python train.py --model="image classifier" --norm_position="res_post" --mlp_ratio=4 --batch_size=256 --decay_fraction=0.2 --weight_decay=0.3
Rows from block 12 of a small image classifier, named by matrix and row number. Rows with one number belong to one neuron. Each number is 128 + 32 x the weight over its row's rms, rounded and kept within 0 to 255. All counts start at 0. Numbers have three digits each. After the name is the row's rms in percent of the matrix's.
Before each neuron's rows are labels from the 100 images, of 14848, where the neuron reaches its highest value: "strongest on" is what is common among them. Only what is clearly more common there than usual is listed. The data: photos of arthropod specimens (BIOSCAN-5M).
# fc1: MLP up (model.blocks.12.mlp.fc1.weight, 1536x384), inputs 0-127
# fc2: MLP down (model.blocks.12.mlp.fc2.weight, 384x1536, transposed), outputs 0-127

strongest on: order Hemiptera
fc1.678 144:084071170152123110109109124130113137113149128137120135088167130092099085094171126129130146132168110073132071143139161147137139131160104110090111086144152098147133143106120150061158102112113084139155087140162128132088143107079176096099145119128089147103121177182147133099099134102090090128124104137121150146081152049146195106122141089161121135093116192126123109134109112071122141097093
fc2.678 133:123176109176185214120134161088145134115121122143122149160111095134164179132133114112110112134144133146077154102102116119151088142132134137200224149172090147120148099144116126154133157143138144144106083089120121084138117155169095166109141120124144116159170094071138124114133188128139120136118168126120161125140117182086062127146130149113135115166171050137106088094144140139115081156145

strongest on: order Diptera; family Milichiidae
fc1.95 102:142159135099183152088060123115146129170182127153175129120162130120178059121096150151141112163130136145092147101151148142178142163089108145160156149113131127205120099121156119175118127172144096140195137105132118100193153114094102130148131106090093127105125105142103150181127157139086078115166168129122118166094102168106113159062114112132094138157171156090145132093136086193117123177043
fc2.95 090:095153171136127193147114112112157143042161123114118110161082096090116180147181154127135113150129147111097143165072172118159153098165087083151129103176138140136129158138131125131147144144151123131106139092171137017119122139106121066130158118131113153108131146148168093126103120110123149096190099135138157095143104105111093181136129130182105133165101126082121096095162159091100149118149

strongest on: order Hemiptera; family Cicadellidae
fc1.536 118:126065116173124093157099125202073138121127101141147100111170132142087077103127132129169156142135137127141089127131114110099131113079169132055070073059126143153108128108188157091109113118110146087169130160166147162095117114108172110106083165149162168125121143153143149146075092166157123105078069139083115143115126103169176077134099098151124111120091179168176121165090122135124183085110
fc2.536 100:149119083243098062137137114182107125215114168120146136119147136132153119154073140103148143132112136143124123131115113125065155120105124141084110128066173125121144164122142139128104100125198144103127142164122138133115125111146113142134102118112141103113118099124094105148132075147165162115099086117131094118133126140155139096127111112090126145125126148123153165170173118130125169103125

strongest on: order Coleoptera
fc1.231 073:104169145116139099160141093135062148162153143125087134156109123153131173144126081108130140182140138108072133167164086166127146118143101180165073125109117122125179185105147132143094144155150151152087139120173170155110169155135151173110119169160103121116140087097127127121095099130146212130130094191157128100126155152030111101125130086131161144130132136128121172126148171163154121051134
fc2.231 078:110086131181076037126160073150114097200105134129121106132126138088131156123096151099126121130116154122134119126099152132077168124150100109095092119081223097105126185128103129112128089121214133114125130155100140146125105138124131142118120116106095119112137126127133099118131101115190180118115075121136113116131142150147142111144139133113133158100107131113149199179212106084117143095124

strongest on: order Lepidoptera
fc1.624 092:116106133181111128132093128161127081067165124110154063112145146098050110114181124124168149129097145116195100185167201145082182123124109061100063086055140163157110086135158137092115118140072104090159175134136109148106112114114152112122085149116122145091106144141145151120116063121119130119141109153114123157151135106159158167102141116137112107080099166104161130139051094124104139137166
fc2.624 082:192126061174129105130141149112065145163152123143143145126162124106156102151151109125139117172128108123105110169139069086079119116090168147109097114107131172165162183115174142095112098137183174119148111174126168136073143141116152131121122141096128141102100111129137100121068118150163171142071115190095124177134136127132145035127124081129158126135120188158135160137144124145126117093134

strongest on: class Arachnida; order Trombidiformes; family Anystidae
fc1.614 091:116159152124062124156123118099127122118131135092064129124112149149092185105109093161127171146091103120127089125121150151122099136212162147119100157191143058087128117135105155081174180146141129110095097102141130133106103144111171099152096142133105119145114142130119160101115114100087128131107104076177141121125146079153098100140133109128152199115111111121087123172158137028142110142137
fc2.614 092:089124164140102116112118102104114151155119126133114119153102099137123143178129116132120107167124141117148150157090133137124173127156098108156135121118223143120160196112150102112162121130210131129111115100132129064114149153123089120069175050090063132122135118162130095120106128109145138138172128173132132133135137143099077150120137146149142139143123140091110153139238140114116110140153

strongest on: order Diptera; family Scatopsidae; family Milichiidae
fc1.143 120:127110128134173132077132131129160114102098143150164111143164091078179081122119131067083110120141162113137179131152122138135157132076094090155170124134107130142105106129125081201091097154123104112159140108054076134184133131137076156086190158143135148139121115083138105147148114123143099158167129160059083147120081168135155159104146165109101064131142115139180136097118125186111100124109
fc2.143 100:090098153168146151123133106117124179156087128129135126132131103155157125156110201123155103125158147150134109086084124132136151127152098114120122099127206140140121175116124151135128104120170140136117075121161159067130117099130119109058138017125078147119135116169122113125128114137131079118135118160123126099126133158105120109143113140123139126181100123082138124130255123088111140116136

strongest on: order Lepidoptera
fc1.67 067:129117107051166157118134084077111113225140184091186147079142163114137146169122160130165059118130105164047139123125114150166108134142104123169149111157155085146144103132134117118101141136174124119141083124127129117176095114097185105172099170125138116105165094165055159111157172146106098126169144106150161143093152149145122143128111052141172141148158164074095123107165054117080144149108
fc2.67 053:111130130073116106093092105138120152223182095160084099148110116117118117122124101144143163197072154096109132124151126139160137119117095132117090162125115107147155076117149115106161137125255114094153074096138091104142140169097143134179105129132109163097093154140097123135096100119164082080137128109110147094090140082137071141126127071122121170068124189146147151121182142122104120178142

strongest on: order Diptera
fc1.211 101:162150128151139132100083136111139137119132112158079119099139094181119098112135042131110179112172104063119071154186139112127093165086123151151141151119138116131120111091144150146144161137107054133141106106110152130130195147120079171080143175119114139147133101124178143155123160124128084152110143159104147181057098110119104144119119116113116100130131150189131122079148145179157087147113
fc2.211 083:114133181202098143136162092127115136183080155124105136152118109096107218114106156156158130161111178135140136097088144131124119121176141113140086153172134086083097133136112116147099118139163133115101048136115119119124088135131130126090117095138121135127107124114124140116119104103120086110104131107152153053093133125145115119152130126122162157149069126075175139172173140049117149111145

strongest on: order Blattodea; family Ectobiidae; order Hemiptera
fc1.724 131:176097162145142139123108173111124132024124105141103119127103133106039118124192045125140174151144136078193123156140139114094122148063137109105111123058109137153068134112156140124117120114092122079111092153128120125112143105153097161060134088128170161093064122174196092107110137117099129134146145201132133183155135119143131142156123147145122071118045186186162133092136146119123101123167
fc2.724 179:110157104093088146146087141164111139142168150143152074128127085159140100054106161151190090132084115155087087128121115084168108083147142138123138122167138111105159070111104167141124158129086124136182168087113152091146115164052178074160137162144087143147151158094098151128074150142175134100114071077107167109102125075114165125103148104151111157104149101099100085125102180178164188154087

strongest on: order Araneae; class Arachnida
fc1.560 118:121084126154124155163087120158097112077158127116105077151139088128066079114181099156174186138060133132189077179125118143162103116129169120085113068150122161169138105145165132095122128129137146095126192112129120119071094161122172085169105210164103181135105169106155123130074131100171137105118100124097151148162123085168115141143146097148137093067107113148146094124027127160108147152175
fc2.560 128:148129109082069058139142126180114136171119140142155144098157161127134122111072153118152105124130110131129111123127149108093153135108125131063069153101196102143137150130155134148095124131144105091156145163159116160104100088105144099148116183126130112122077144130084086188145099155141122090104073096140100125076113124216188104091116103100090168143128144131132142198151143100102166086091

strongest on: order Neuroptera; family Coniopterygidae
fc1.755 084:076164105167158098093134122142131122086175075169136089145100129091095158154193104094093094170129085101134109160168157110082185111130108127159108123114125115070150233102129097143119136131086099150123191120133153145096204118091123170087141133149160131112132115143175149151091114169161190154121092160141116116161123135112136124128095107107114106129118188154099163116058154101112121089169
fc2.755 066:148157121079144114140118166091127142152123155115141181153149113155104099114117127113116117116119120198118140132120120131159088134096138134131159176159075100137071055111099158143111132118081135128133153140157093196138109094142140133200133167102108082126138085069032113115146138131103088128110163136131083140151126119117119112109127102115107150138158075088109152083141134166130131192102

strongest on: order Hymenoptera
fc1.669 092:170103071068147155157101126107095189240118136166142130138091136190171153156115203153153105177131148147057125073079096073142114145139130152108177088104140170144170154109145175129157100083160162144124116164165146065101086114117128118134150064101084089119165135172051111137129175158160149074119097117148131140148174136111157087120082157168115171177142129109143108136202134129106159127129
fc2.669 110:181113073101106060141102132160072146145172128154136094109143127157114098101136119140165174163108113140144099183136095127093120130072131149081112089035193170152163109113154182094097110125210155067140165152136184140100123129127142123162098178107102153108111109142090108129116132116154175111108095141107136180135156081155147102122120076131106066078126168180115141153140114164117154157123

strongest on: class Arachnida; order Araneae
fc1.390 091:104094106159137119081113095117154110135165059125098092103106097163132067144181030130104165139113137055108145134155121151144132134111098155158146125075116139104151184122132108094149132103079113144138135100128145135149230142136064161106135122133131166127141145150200156072125167086173142170158139153096133163144170123101128142146129133163120112083155159150117190095142110217134116168128
fc2.390 090:190129146125122064151174144174116124167080099119147164133136137099125139201130097101122136125131116138154142114127107140058150122069132128113070116065141126117124214134164109138066110124167147125122090164130143196130166098144128159074090093107205094113085078147130118139146068157146128160115124112150073153095137171140124081120117115061164136130126179159166174170149130097143108083151

strongest on: order Diptera
fc1.697 084:122149130092131176158146080164077178133105086088169137149184093181190093168112197097174104132147076214105116112079095116144119083152160136111103093104122154161162151150160159098143082076153179185093124153196154122107092121141139095161109095160112094120145134148042160099112097161151123084104113149127134091184181148089156101127131100127188150132180147057114124153124113148114175126113
fc2.697 077:122130126172084066119128105145162082124118202144073083149077140098134132075139108086095129132081160080119159170173153151087159142102094109097079160125150057065111139131101126120121175118111124067140166074104114137167178137122122145130151144094079121141102099127124085146129043082161172117167105167138091170126134090139142144138164166092154136088119147160143176119164121152128149104114

strongest on: order Hymenoptera
fc1.491 108:154171169187135127148140149184133135015128088089109116142138097089056126155155073101115136102097122117156125198131122141122136097073127123138062149155088165125107123170138078155078151160111144118102125095128108147129146130129135113119082163189191173129090151107178149121104094131112116123109120154131074117118074142122108110154152080092153102120094098135159099109000176118167131108181
fc2.491 126:163104111088102126125108121144078126103181118175138101088158147098100131078131156162161131187107117093116102174144143106137108157127137105085109072111155155157162076100164151110143108154199103092178172127137130103101117136081157075163103188129134196110105138139135110172096163120137154081127076060096180146098119075184137136101121094154087116084111148150143139153055091108090145144096

strongest on: order Lepidoptera; family Tineidae
fc1.498 091:091128062095156129152113161130158140106117152102119094080146141147178109069148149126111084085193106143125121145158104131125106133090096129117190147154206117126110093102094163110145139077179114119129191142069114125163120130153144131155147167135107116160126093075080110091205199142124129162102135110084125141074110122179151123130142165099112060107165082156071093119127109158142119152106
fc2.498 088:122137124120148125092119104083154170200158158137101126081123144152160106088146134116109144139156120079050099105140121151150125155085097153146158163124162084135131125113102172097165145109197113146159070153143151127126151078092116142126167101097089129095176098144120105125127131102124118140151113152122153157072134072150134119147128138160130107104136157144128139092255090136126118146081

strongest on: order Neuroptera; family Coniopterygidae
fc1.542 119:185104113110155154137127157118124149149092159118158146123185099146218085127072183132173127119154177190136135064082096133167092134105173155110168108119120168185130074144139167127136114123165162131140076143125115150156035136161147090145128103098106120169120147125091144130176118141108046105118151074079100111137131150155163124123127158128132157144122039056166088160146105167122132149030
fc2.542 116:139168139089149155132123158135151107132095183076105157134161118136188133085085172112131138063139180165111146081121151163162091132118112121134170177189072094116069058184039144139101137106102135132113109158120087201182080083167135157153155188116140113152140082087078131101208124119099068105139142078155083096110125122164140134149174176108158150179133053087123106104163103132128125148076

strongest on: order Diptera; family Muscidae
fc1.220 099:156138126174135066089132155133162122104111122148111113102148154131112034059134024104089210116146123017157112149170107145147140155085164184152164122124137117134119113118157118133146119129130109142147138116106105238135177137135079157076133180114133137152101172131215168132154125108127127154145142138094118195097114124187134129115123113113108092094142134180123168102136063191124092126096
fc2.220 094:144103146170128141099146145149141127107122127127133099145175093124178105059161180123132166134145133119152127065087143152166121133168147109123176114148114116081169086171113146115192071130179136175128093151148116147125060168101154113092140119138107142147106183165179158102147116106112113115110152087132163117075134120186144095122175156155130142105137126111156097147131099116108102143069

strongest on: order Neuroptera; family Coniopterygidae
fc1.712 115:136134108137119142118105118112127094146163147137125056140045129117124145164127119170145149163087151095098144138166150126120167136187138126134048118104082127121177113102157103153104171192090135088152172082133172136129151133111102162148121090137132106101125139127110176147081073132129180115141126155147115135196143114066104177104105067158140190115113149116131148148046128153114177119147
fc2.712 101:129123139000142131130147123166149143143072091084091140150148094146168123115132128093116116090139167120134139079102121162154112096107117129136165155135134135109092113171112113121110104113199143141096075143126127132150125115180133122077127229159106168139123114105165120086162111106170083119126143124147116106029128108186113092190183147107170107146117092122128118109178151138171113123112

strongest on: order Lepidoptera
fc1.228 117:114135122144156146081107146117127148076140118120144125106146150148105070106200084087123132146173084033157079224185127090114128166040117137151116142127123124162130171098170163134143168126119101128135179112125137127105180109113106186111136153108145122105109078133171140122094120150101138166125108202107138194130139100103162118136133083116108067130158195176093096086103145129153119098125
fc2.228 105:081146162104134138129168111129169150174132141077120161101150148161149154125114156126129133090136118150088104052124103173184100124142131145161142152177114074097146131158087117080180125085221142192123058124144139190134103097144146155152125134142145092132170160147105226089159105124108088141092139101152128090089141098115108082153146101145191159110151130117113100136110095087160134155117

strongest on: order Hymenoptera
fc1.243 113:115099160183102089161133118161130095102124052081107098181121080131058075150182083126131148140076169127172159159104140163128157075125136103110088087084087179106081128168146113079086096111093166126055141136171118141109153175132152117116085127163122152099114152155125137105059084092152120132142123174154113101144153103093145100172147113180176128082093185130138150108011117173148135119172
fc2.243 116:132080126106145125130100189135139132148154181174138098097137154090077105076116167129180132149132124142186100128196136175101142117112111099081082142103155101141121070096129133152134153152113066114187148115123104145160156086081188146131135129158155165082058151181091160146145116127098083127152134109144138153114089087172190127100119100141084122086090139141146118160047105098128206142115

strongest on: order Blattodea; family Ectobiidae; order Hemiptera
fc1.255 126:172094141149147147116118151094111108043105118134090127126110132104061125114200061141131161156136153081175131165132143131086099136084128093101118121061097142157055132132141147130091115121108119076098095166116111123095126088140097157061128102139182168075068100172202084114099139114116126124155129211134119166146147130133141117175096155148126068130032202183176118096142143121112109102186
fc2.255 177:105151099110091134140090142159104148136169138140158073128142091153151103063115169154191091130089119159087078128114101080162104082157144136121150115173144125112165068111107173135121150115097131138179165083118169094140107156058189070174137172140085144151150163105101141124074154145173134104108068087102171104100130082111168113105140088154113148104157102093105086129105173175155194146095

strongest on: order Lepidoptera
fc1.511 117:134207110091161117132096145063135139110176153168132175089141160134116126119088118118136163095142108153104115163163131080135100167115117156162125196191097077191152079087105146133155187166145098147172143109120123121137131110125130136224151159089125093129140125088069138159118182127086144154127142126092174149156117136152121160080089107122064165159182114133078097113121111097096111154085
fc2.511 120:145144089099147159098097179166173117107156171143081058128090108125156133059146156091103127130094152109105126092166128151140146129081066118124167114142167134098120059141114127140127164155199099133158150102090125115182152128128089124151179174174121166123147095118138134127162121122154155130159120102116131168067088071172130170144147167118115061092105084180153083083151128194150180165128

strongest on: order Lepidoptera; order Sarcoptiformes; class Arachnida
fc1.763 102:129146123172125061130101085211152084122157077113164113116132143130101083122112128145142148107089169115141138126133213184157186104104116075123111097067153165132103147145143082130078120132070138101127187121170154108153214139119081147131090139137125128103126149149131130167135071109142093081165138117170094141119133096127134166100165129140110144112145144135149191087084140192130154151115
fc2.763 111:169163060114094149107151134112093122094157145114112160127166152111130134091175100124106103166092080111118163194102110115125111104103101142132160190162104120125163113197111123129169170122117158147117188147148111077088127098130169088187154178096120101118106116140110052127071141104134165152129120151145152113152136094150165112166208097166144152076142131174090080144076178130143123115090

strongest on: order Blattodea; family Ectobiidae
fc1.584 120:091153106129105107124149093168131134215151141141151124127151135167213113141056181120132111088111102181079124091118122141147154121177119146159151133213190091103208105129106113125158124150158115184166162074137127144165112178129148097186129160113054080194173171068073189148166117123141112128127138068111124088083112103132099132101153096098127178106235033094090167145131085140144149146057
fc2.584 159:107138114123105150134078143168098139121165125147159072129142085141146107049123170138195083140091121151085086126103101079153101066151147133130140106167133144122158079100126174135125136117094128125172159077128156074135108159047189068155133160158093156141162150107107128127057145151174125069107056090099175094099131084106169117113132085165111137121150104094112099125113189178145193143097

strongest on: order Blattodea; family Ectobiidae; order Hemiptera
fc1.155 130:175099128150161148114107163125109136063114127167106114110103132112125141125182087120130167147153150067167118157133123122090109150072136136111131122056117149148069141097144152142104120134100143052128102161132140107115152085132093164042162099123196159088059061155188089131101138148118128133112115215141122188152138130112143118160101157134132052144059185182182108079160147117128126083180
fc2.155 159:103143120096087119152122101170079190196162121101168119110171120165158073085107170142212096133127104145075079081109103079162096087169176160127129141170128097109158099122117178130125131113105140160194133117141164135120099138059213105147099139128099134151152153120105160123069132161131101115072089085129152085064156089108184048105123063146152191115161146061107102162111151154174188126062

strongest on: order Diptera
fc1.757 116:093129129117092127135148092147134102145137131122119104186067102117129180150133165145141083125089166210126185128071145141104170085229107092113085108135163121126143105142097107111114115110126156122115183137084106093140079186125159093169115101122102120102135146122040133117127115117162157130169120108157109059190131123093116127146153153139160173109112094039143140177110124090116165127150
fc2.757 122:105156142175116208154141145128131132116096140104150127146149103111125171122106197162151108121133138150129115078087142127166075109188164115144148144200086132088116067170092119145105099127112130148112074126149116098121066149162146105132116129188130146159101178107116159136131137110103053103113161081155149053096118131163127107145158127140152169171114106070144055153104164089148157137143

strongest on: order Diptera
fc1.307 069:078104138074106180118123142156108170108141089109144147137201118126077152091150107105119075122118127124145090119080141120123125108154136101144099113136061117095167156131111135092143112144216123118104171105128115048111064153093122076122121117152123161144136136105130085102094134125145109084094073046149137063068079140136116118151131107119150133129112106092124053161103144055141128123139
fc2.307 071:151106117092097034125143097096109130163092144145032097150083142157110132134149019124106194153092136094166139156126117129098140169126141127097129109045148117130132178122150139084139130113167175110108150141090137162118138182146106149106133112079078128102121127144128127121151087108186220133132112116128117167162174111145072127143128133133139121049119143126133195138221101147111107148147

strongest on: class Arachnida; order Sarcoptiformes; order Lepidoptera
fc1.566 109:153146133175084059108076097178154090125172093105160081117109138146098087107116133154151178146078157109143151109163186154142143127131124112077106108060129143140116141134148075119093146145070116119135194107159111126151213107097083153150105097104124152119106165139147147166109095107124090115177147124163125172117137101125139146089149138120091144091112148102164170090094120203135146153129
fc2.566 093:178155065126098109105177101130074123090153110126109148138157158152103111076168077128089115154090073090119158191126128099122096119108124153140164194157094120145165129181123119143120171132092166122086165153158115111106158107117146094158129227095092108118125108126167060124077139117145155130136116145118154124122123089162151139148207102132117132070147128174096113113107187157124102142075

strongest on: class Arachnida; order Sarcoptiformes
fc1.119 091:128135150187144093124064138150137128141157111106135091132106166145086095141160127132148141123133109151155090152185176167119142181062139135126073146097151132167088156119181140124120185123038092109150094108170154152151190091101101186112116083127158115096085109172155163143115107100102091153162124153160112180067151087127172124107095100116142141144135203158136146139097112126114150128131
fc2.119 076:171149101168179167073127139120116147068105116173119090161148061112189147130155161091123082176171115144124167159137102080091121128073139105124146133180113174156168146105160158117155125124147148126168087124099168133123117161107144102075175139141104135148121092093164098139071111137157133150111106162087133144146113098116162124141129119151150097119133116146110103119124162128112063113102

strongest on: order Blattodea; family Ectobiidae; order Hemiptera
fc1.470 120:089137123120111105126154109146157156210140134144155109130142134158226110118057192121120077088124103170084128101114120111128147127186106142134134131204192109105200130092109113124152128131165103171160160071112124139185126176138138110162120191129061109198176164083076169136174119142140125149103131063114109084082106109114125146075147089115129170115211049085068148162127118154150147165052
fc2.470 146:123153111125107150144072146164099124101161132149155079120128087143145109057129160151192088132089126152085081148109111083155104069138140120123142100165130151134155066118133165141112143115087127124167150081138154079146105158045181064163137155153103156137153148114105124133063164142165128067113061120100166099102134093115164125110141094168111129116147096093108097123104188165137188145110

strongest on: order Coleoptera
fc1.487 125:157094146143143103153148181164140117059087118119086116143140138093093155064134081096084115069149137093181112151134136145070105133091127130116141123123145131089076117139100126130126116094113135103107125131057089148137135128143133118044133173162157164149087075104217107115151144130153125157086098134106088142075073122153131103151166149090126017122100126174104106136131153088180088119173
fc2.487 128:157109093079142125148098155176122142129137131137079053152089084147094123126154106105125162152080158113154115152159103122110141128073117132107117088064191154118127110126154146126095137136198149097127148127096163110145151154144109149114116151176130171112105113124115131128125096126205167116112099127106116166097106095170099117170127131103131040084083124186183103122126149210143190157162

strongest on: order Psocodea; family Caeciliusidae
fc1.705 080:127142137174116129172114141178135092050148117069107137155160090093091124105146137133160155104083132115189107171120155102130143105108131102125084109153055166157137101147149133125115132119084145138105190102152099128081077144139152088179138176149168132106104210133119162124100129135144132082114081101109145116170108108158145156142139082135112130130099141150136089108043155112124139141176
fc2.705 080:121103088214109083126148116163133142183086162132135152121161140152193086136097160095116152116132134112146116132098123129114160132091115139104140142096187099127136163126112141112131099108215149148127131171149123160111103115146128130127143147098088104113121137130100110128152074142152141111108089121137114123113140129175121102151126147111134172119125122127135147151218097122135160110093

strongest on: order Hemiptera; order Psocodea
fc1.36 112:111209136083138158094155104060173121169124180145092183142120154126164157144140115150086119123166122126077191133105128157151125132172120109195182170171120101131142118148075091159121154127140119158097111112116113105144141146132100152116173114094119096127147051119117101130159158091077115142158173129169127097132124172072078169118151169135127144138165087094074142097213135113129083177142
fc2.36 098:130119094255096050150139111172119130220093134123135154135145140142167119142089133105123139132113129126130128115112108128074152116118133145079117139058175114112113172130121130126117096127178156120120134168123123157128118120139142139118099140100126106121125102110100092149136085147168138108085094110128114109106131151154145100153108125080130154135128134126141171178210115117130148093103

strongest on: order Psocodea
fc1.467 097:091097104107165174152107195105152129101137156046151061127101122088147155106186177092138101088148112130155078180133112128109176062081084126109111152115136115107090159140076156155109157090088118126140160181088138096122120091117116162170167095146177092077112140143079108088119063167118161159109103190141102165199161152096175094175122148140160138142130158134111054139108146072155196052168
fc2.467 100:077125146101111088133158067153140121229104117092058135140124114161115136145121103115113159115079166128094123035099128179163134106148120123140130131125139085082111132167103105085130122083240154138093077130135121155143124135153138146112092132150102128101171140125108177098150077088157119116133132114175131093059153095150074105181154111131176147091119122091147154110185091133174142159155

strongest on: order Coleoptera
fc1.688 100:132164084098123124131064119102118132169169136151136137117100141145146120124135166182160150113131112153123134192133145095138144138112128110104134171123127098164108142114132154107112153112117146082163175158099136093138126077118098162207139069044109097062129083145048082154113119111109168143175123159142153135168173134111162129100090185139097183132120160135126129131156114152098186134091
fc2.688 108:145156078190139133138093155162146118112201135123096055148094082134136090100133122104148150140111164128113126175149110125119159121082118134112113127105119160115129068131138139133098162155123134101138185128098156147159140133129109145167136128140120135101129123112083148138117072134163169133138121132106110157148099103128124135144121122120130124086100106154178096104054123223127213173129

strongest on: class Arachnida; order Trombidiformes
fc1.54 060:116096107142093141145134116175150133207155165146108108121106113157146154169067167132101119124095116152075168026128148086153169096176101156085107137153160094060147129137118166123144132196184079123131105116151156117141101115102103118168116085163096107137097139162054147155185098140144099084098113056146100091099050129169140132141145138139135195155102089118113134148167120111115160109093
fc2.54 071:104133125206108140109128101144132113197173158136108078126099102114157124111131151108119130153093168124078140087130120145151156097156088119141124108127141110109188110137119125129142143130221141134133151121110137103166123165102136141152148091126117159108166141123101172114106098119186146104126092099138151117132107121139100125144121118160139142111125129134167159127144096149123188164112

strongest on: order Coleoptera; family Throscidae
fc1.361 139:117095175186104084110137128095144063061121132120129146092127139079076148020191122154117115147116112044136112115125195145118156101140091106119126112135090105103046118161119091100129107128086092122145145177134094115068138081107138104136156134147160150080125140156216096112110140090104169138133107124162153124118134096172179135138167147152108104076086191145142162102079121076092126100113
fc2.361 144:123166118247154138131146151121145126112078111113133155145133110139174166149090130103116120058151128167149143115124131123124104143128134125154157158152116128134139186131113125157095125144119140133109101103122129157131121151180087152108123125121174049176131119080117138161163130148124108159140140132121099125157117199105100130136125141084138095180172057134099119122145141133133077139161

strongest on: order Araneae; class Arachnida
fc1.641 132:110145161140167143101094085127150099146169103139080094136115084140118057130174105153126174113080161091096113098130132147175116114147122139164129090155120138111138052134127093104125109137121132130130113077152130112172140179119151094156116204174108206149163177091192202098116138104153070116175136089096144143084105078129073183135148098162133108088147099116154114080077086215118137162131
fc2.641 147:128121197096074087105166105164139126137097085136146144123131150079090141142107101094094120136124119103216148102149171163108198122140117085127077138118173093111121165123135055168111110166118071132149093141137072175113174122126091139064114106140148121142048149123163120177181069132119105138147139103159101146081077152162119120089140135105101164132111154112142173172137133083141101106114

strongest on: class Arachnida; order Trombidiformes; class Collembola; order Entomobryomorpha
fc1.183 137:121141151152085107172141160175116127130078157097112121133144150120103191093122131099127144079102131099128081103172141118100110120109093148097060157169114080065110093144077146148105146149114080088114094148136114179125081098139156130133107182205160134126090147082136140160147056134121155141091073085191087098077104091165164096150138103104135142124080113168136109155139147082149161074115
fc2.183 135:107124131165116109093181090090099115129157126155130106193081118085116103133178106153137114172114132140113152216099129124094143105184131079141132140114136149124163136121149113111137145091074159111101146109131140069105117199079149125117123105084093186090157114155153134080060161113140153139162139180131148088166167125081120140111139119182152137111142164065114169130113149140107127115174

strongest on: order Hemiptera
fc1.549 086:085142102101136182139110121114138117104168167064118112128121116087145146127166181091132123119137110168095109210124145143131156086142070095147091136214080108122148098120082135158146177135136125129182194099111115090149074120128177123174140126156140105101136158081059142104111104153127152143148106156150108067206128125104148139147123120166128158124129172125119095137081096074151132129113
fc2.549 103:137140119111123112126143087110159107220120203084089117134114138138140102119146152134139179131066160128079134060135133182156133095123117114142132138108092093095091073185107103096110136087184139132129108149118112165150108125137144142185124115149127131075161113134070187089158078073150161125153145107193115112124166076135115107144144143148165140048115123106149155092145056171153176157129

strongest on: order Araneae; family Ectobiidae; order Blattodea
fc1.253 085:123140144143152168116113180107169151040154125153140080137098111148109147107174100129103160144161119057164119194176127113118154121115112152130140150096104175144138148065100140177161154114068108118139175108085148140112158094136061169077196068090140124116117152145161071106136119153108140167158166184120131188255139167050119124145104186163092138129114121153117105087103143093134116131151
fc2.253 067:135140089172128146152072143119099108136164187163091104151093094108160128085121163114165139170084138131106139111142108127158131100127138151150135108132119083099181079123122155155156130138143133114168146111105183122119080183114163119181135129152089198144133129144086147140122126128179177117101111105134175089136112084101136108132117100129139157080113094126144094169069092141126217153129

strongest on: order Coleoptera; order Hemiptera
fc1.22 124:109100189169103112115131119124128108082155110128117144063127155110075094054196102153111165141145098038146083139145181165135104148138129117147129127137133085136095130132123122090146138101105090136165112143164115169078168076093136115127165147112141126102141176168194129097121121091111125146148144125159145160084170042163185137132164147161109131068116197139101153107115120099126106129098
fc2.22 125:134111141217177207117113169094147126076107137144112134096144118122126152131138108103106141128164123114186124122140133135166114152132131141176179152167109128120137113141118118156192130169120105183134029086135116114137141116156095145087140109124142118178093137143152129133165150113103038154137163123134138184115085124177087130142139150109112139173127079141113092124174128109134075148125

strongest on: class Arachnida; order Araneae; order Orthoptera
fc1.695 091:137172107098100138148176154120154101096126185108108189155139152121105194095119147127137092121126115202148163234133140134109142136101101114106119167152129110139115150154114119125121186102134140097104155160108078138109070079160127130146120131076148076081110104099017084146151094121088152160106146130191118092183152177156136123120142140091139135142091122127118089172151157079121125142139
fc2.695 100:123152175134111084162173141127150098098085073094133177130113149082054166242124112129092112075120094169201169144115178169078173105104128090142083133111156119139092195149121079145095146120116129125125114154144080143073126106150094112141110132133178101121099108148141076127160108122113125164154128159214086123155111179123135145113128112073120121100143142113110158137097181066129089118174

strongest on: order Coleoptera
fc1.114 117:163140110146124015147147151126100133136119117124110111106109141164151124150104082108140132087164112139149137162191120104043133156100167146118146169079189131125107226074134154117116164082089141120111143142082167219117173138143084201097122100109153106143131078112135146116117129162132155178096106193130069171130169150076159100131085140088142130117143141197107150138136122154159121083135
fc2.114 136:134104095156145109125089165187146145077133159124127107096144133122165096102122171061104120090134123108155108158151125117088180133038085124099143111112208115125134167113135176150114112151155099119172171144121160147144155083141097131145184150137146091136110120122129098151156061176156144142121058138095086189116087119174187124138114131106106077137119114181139124127161133159130183079084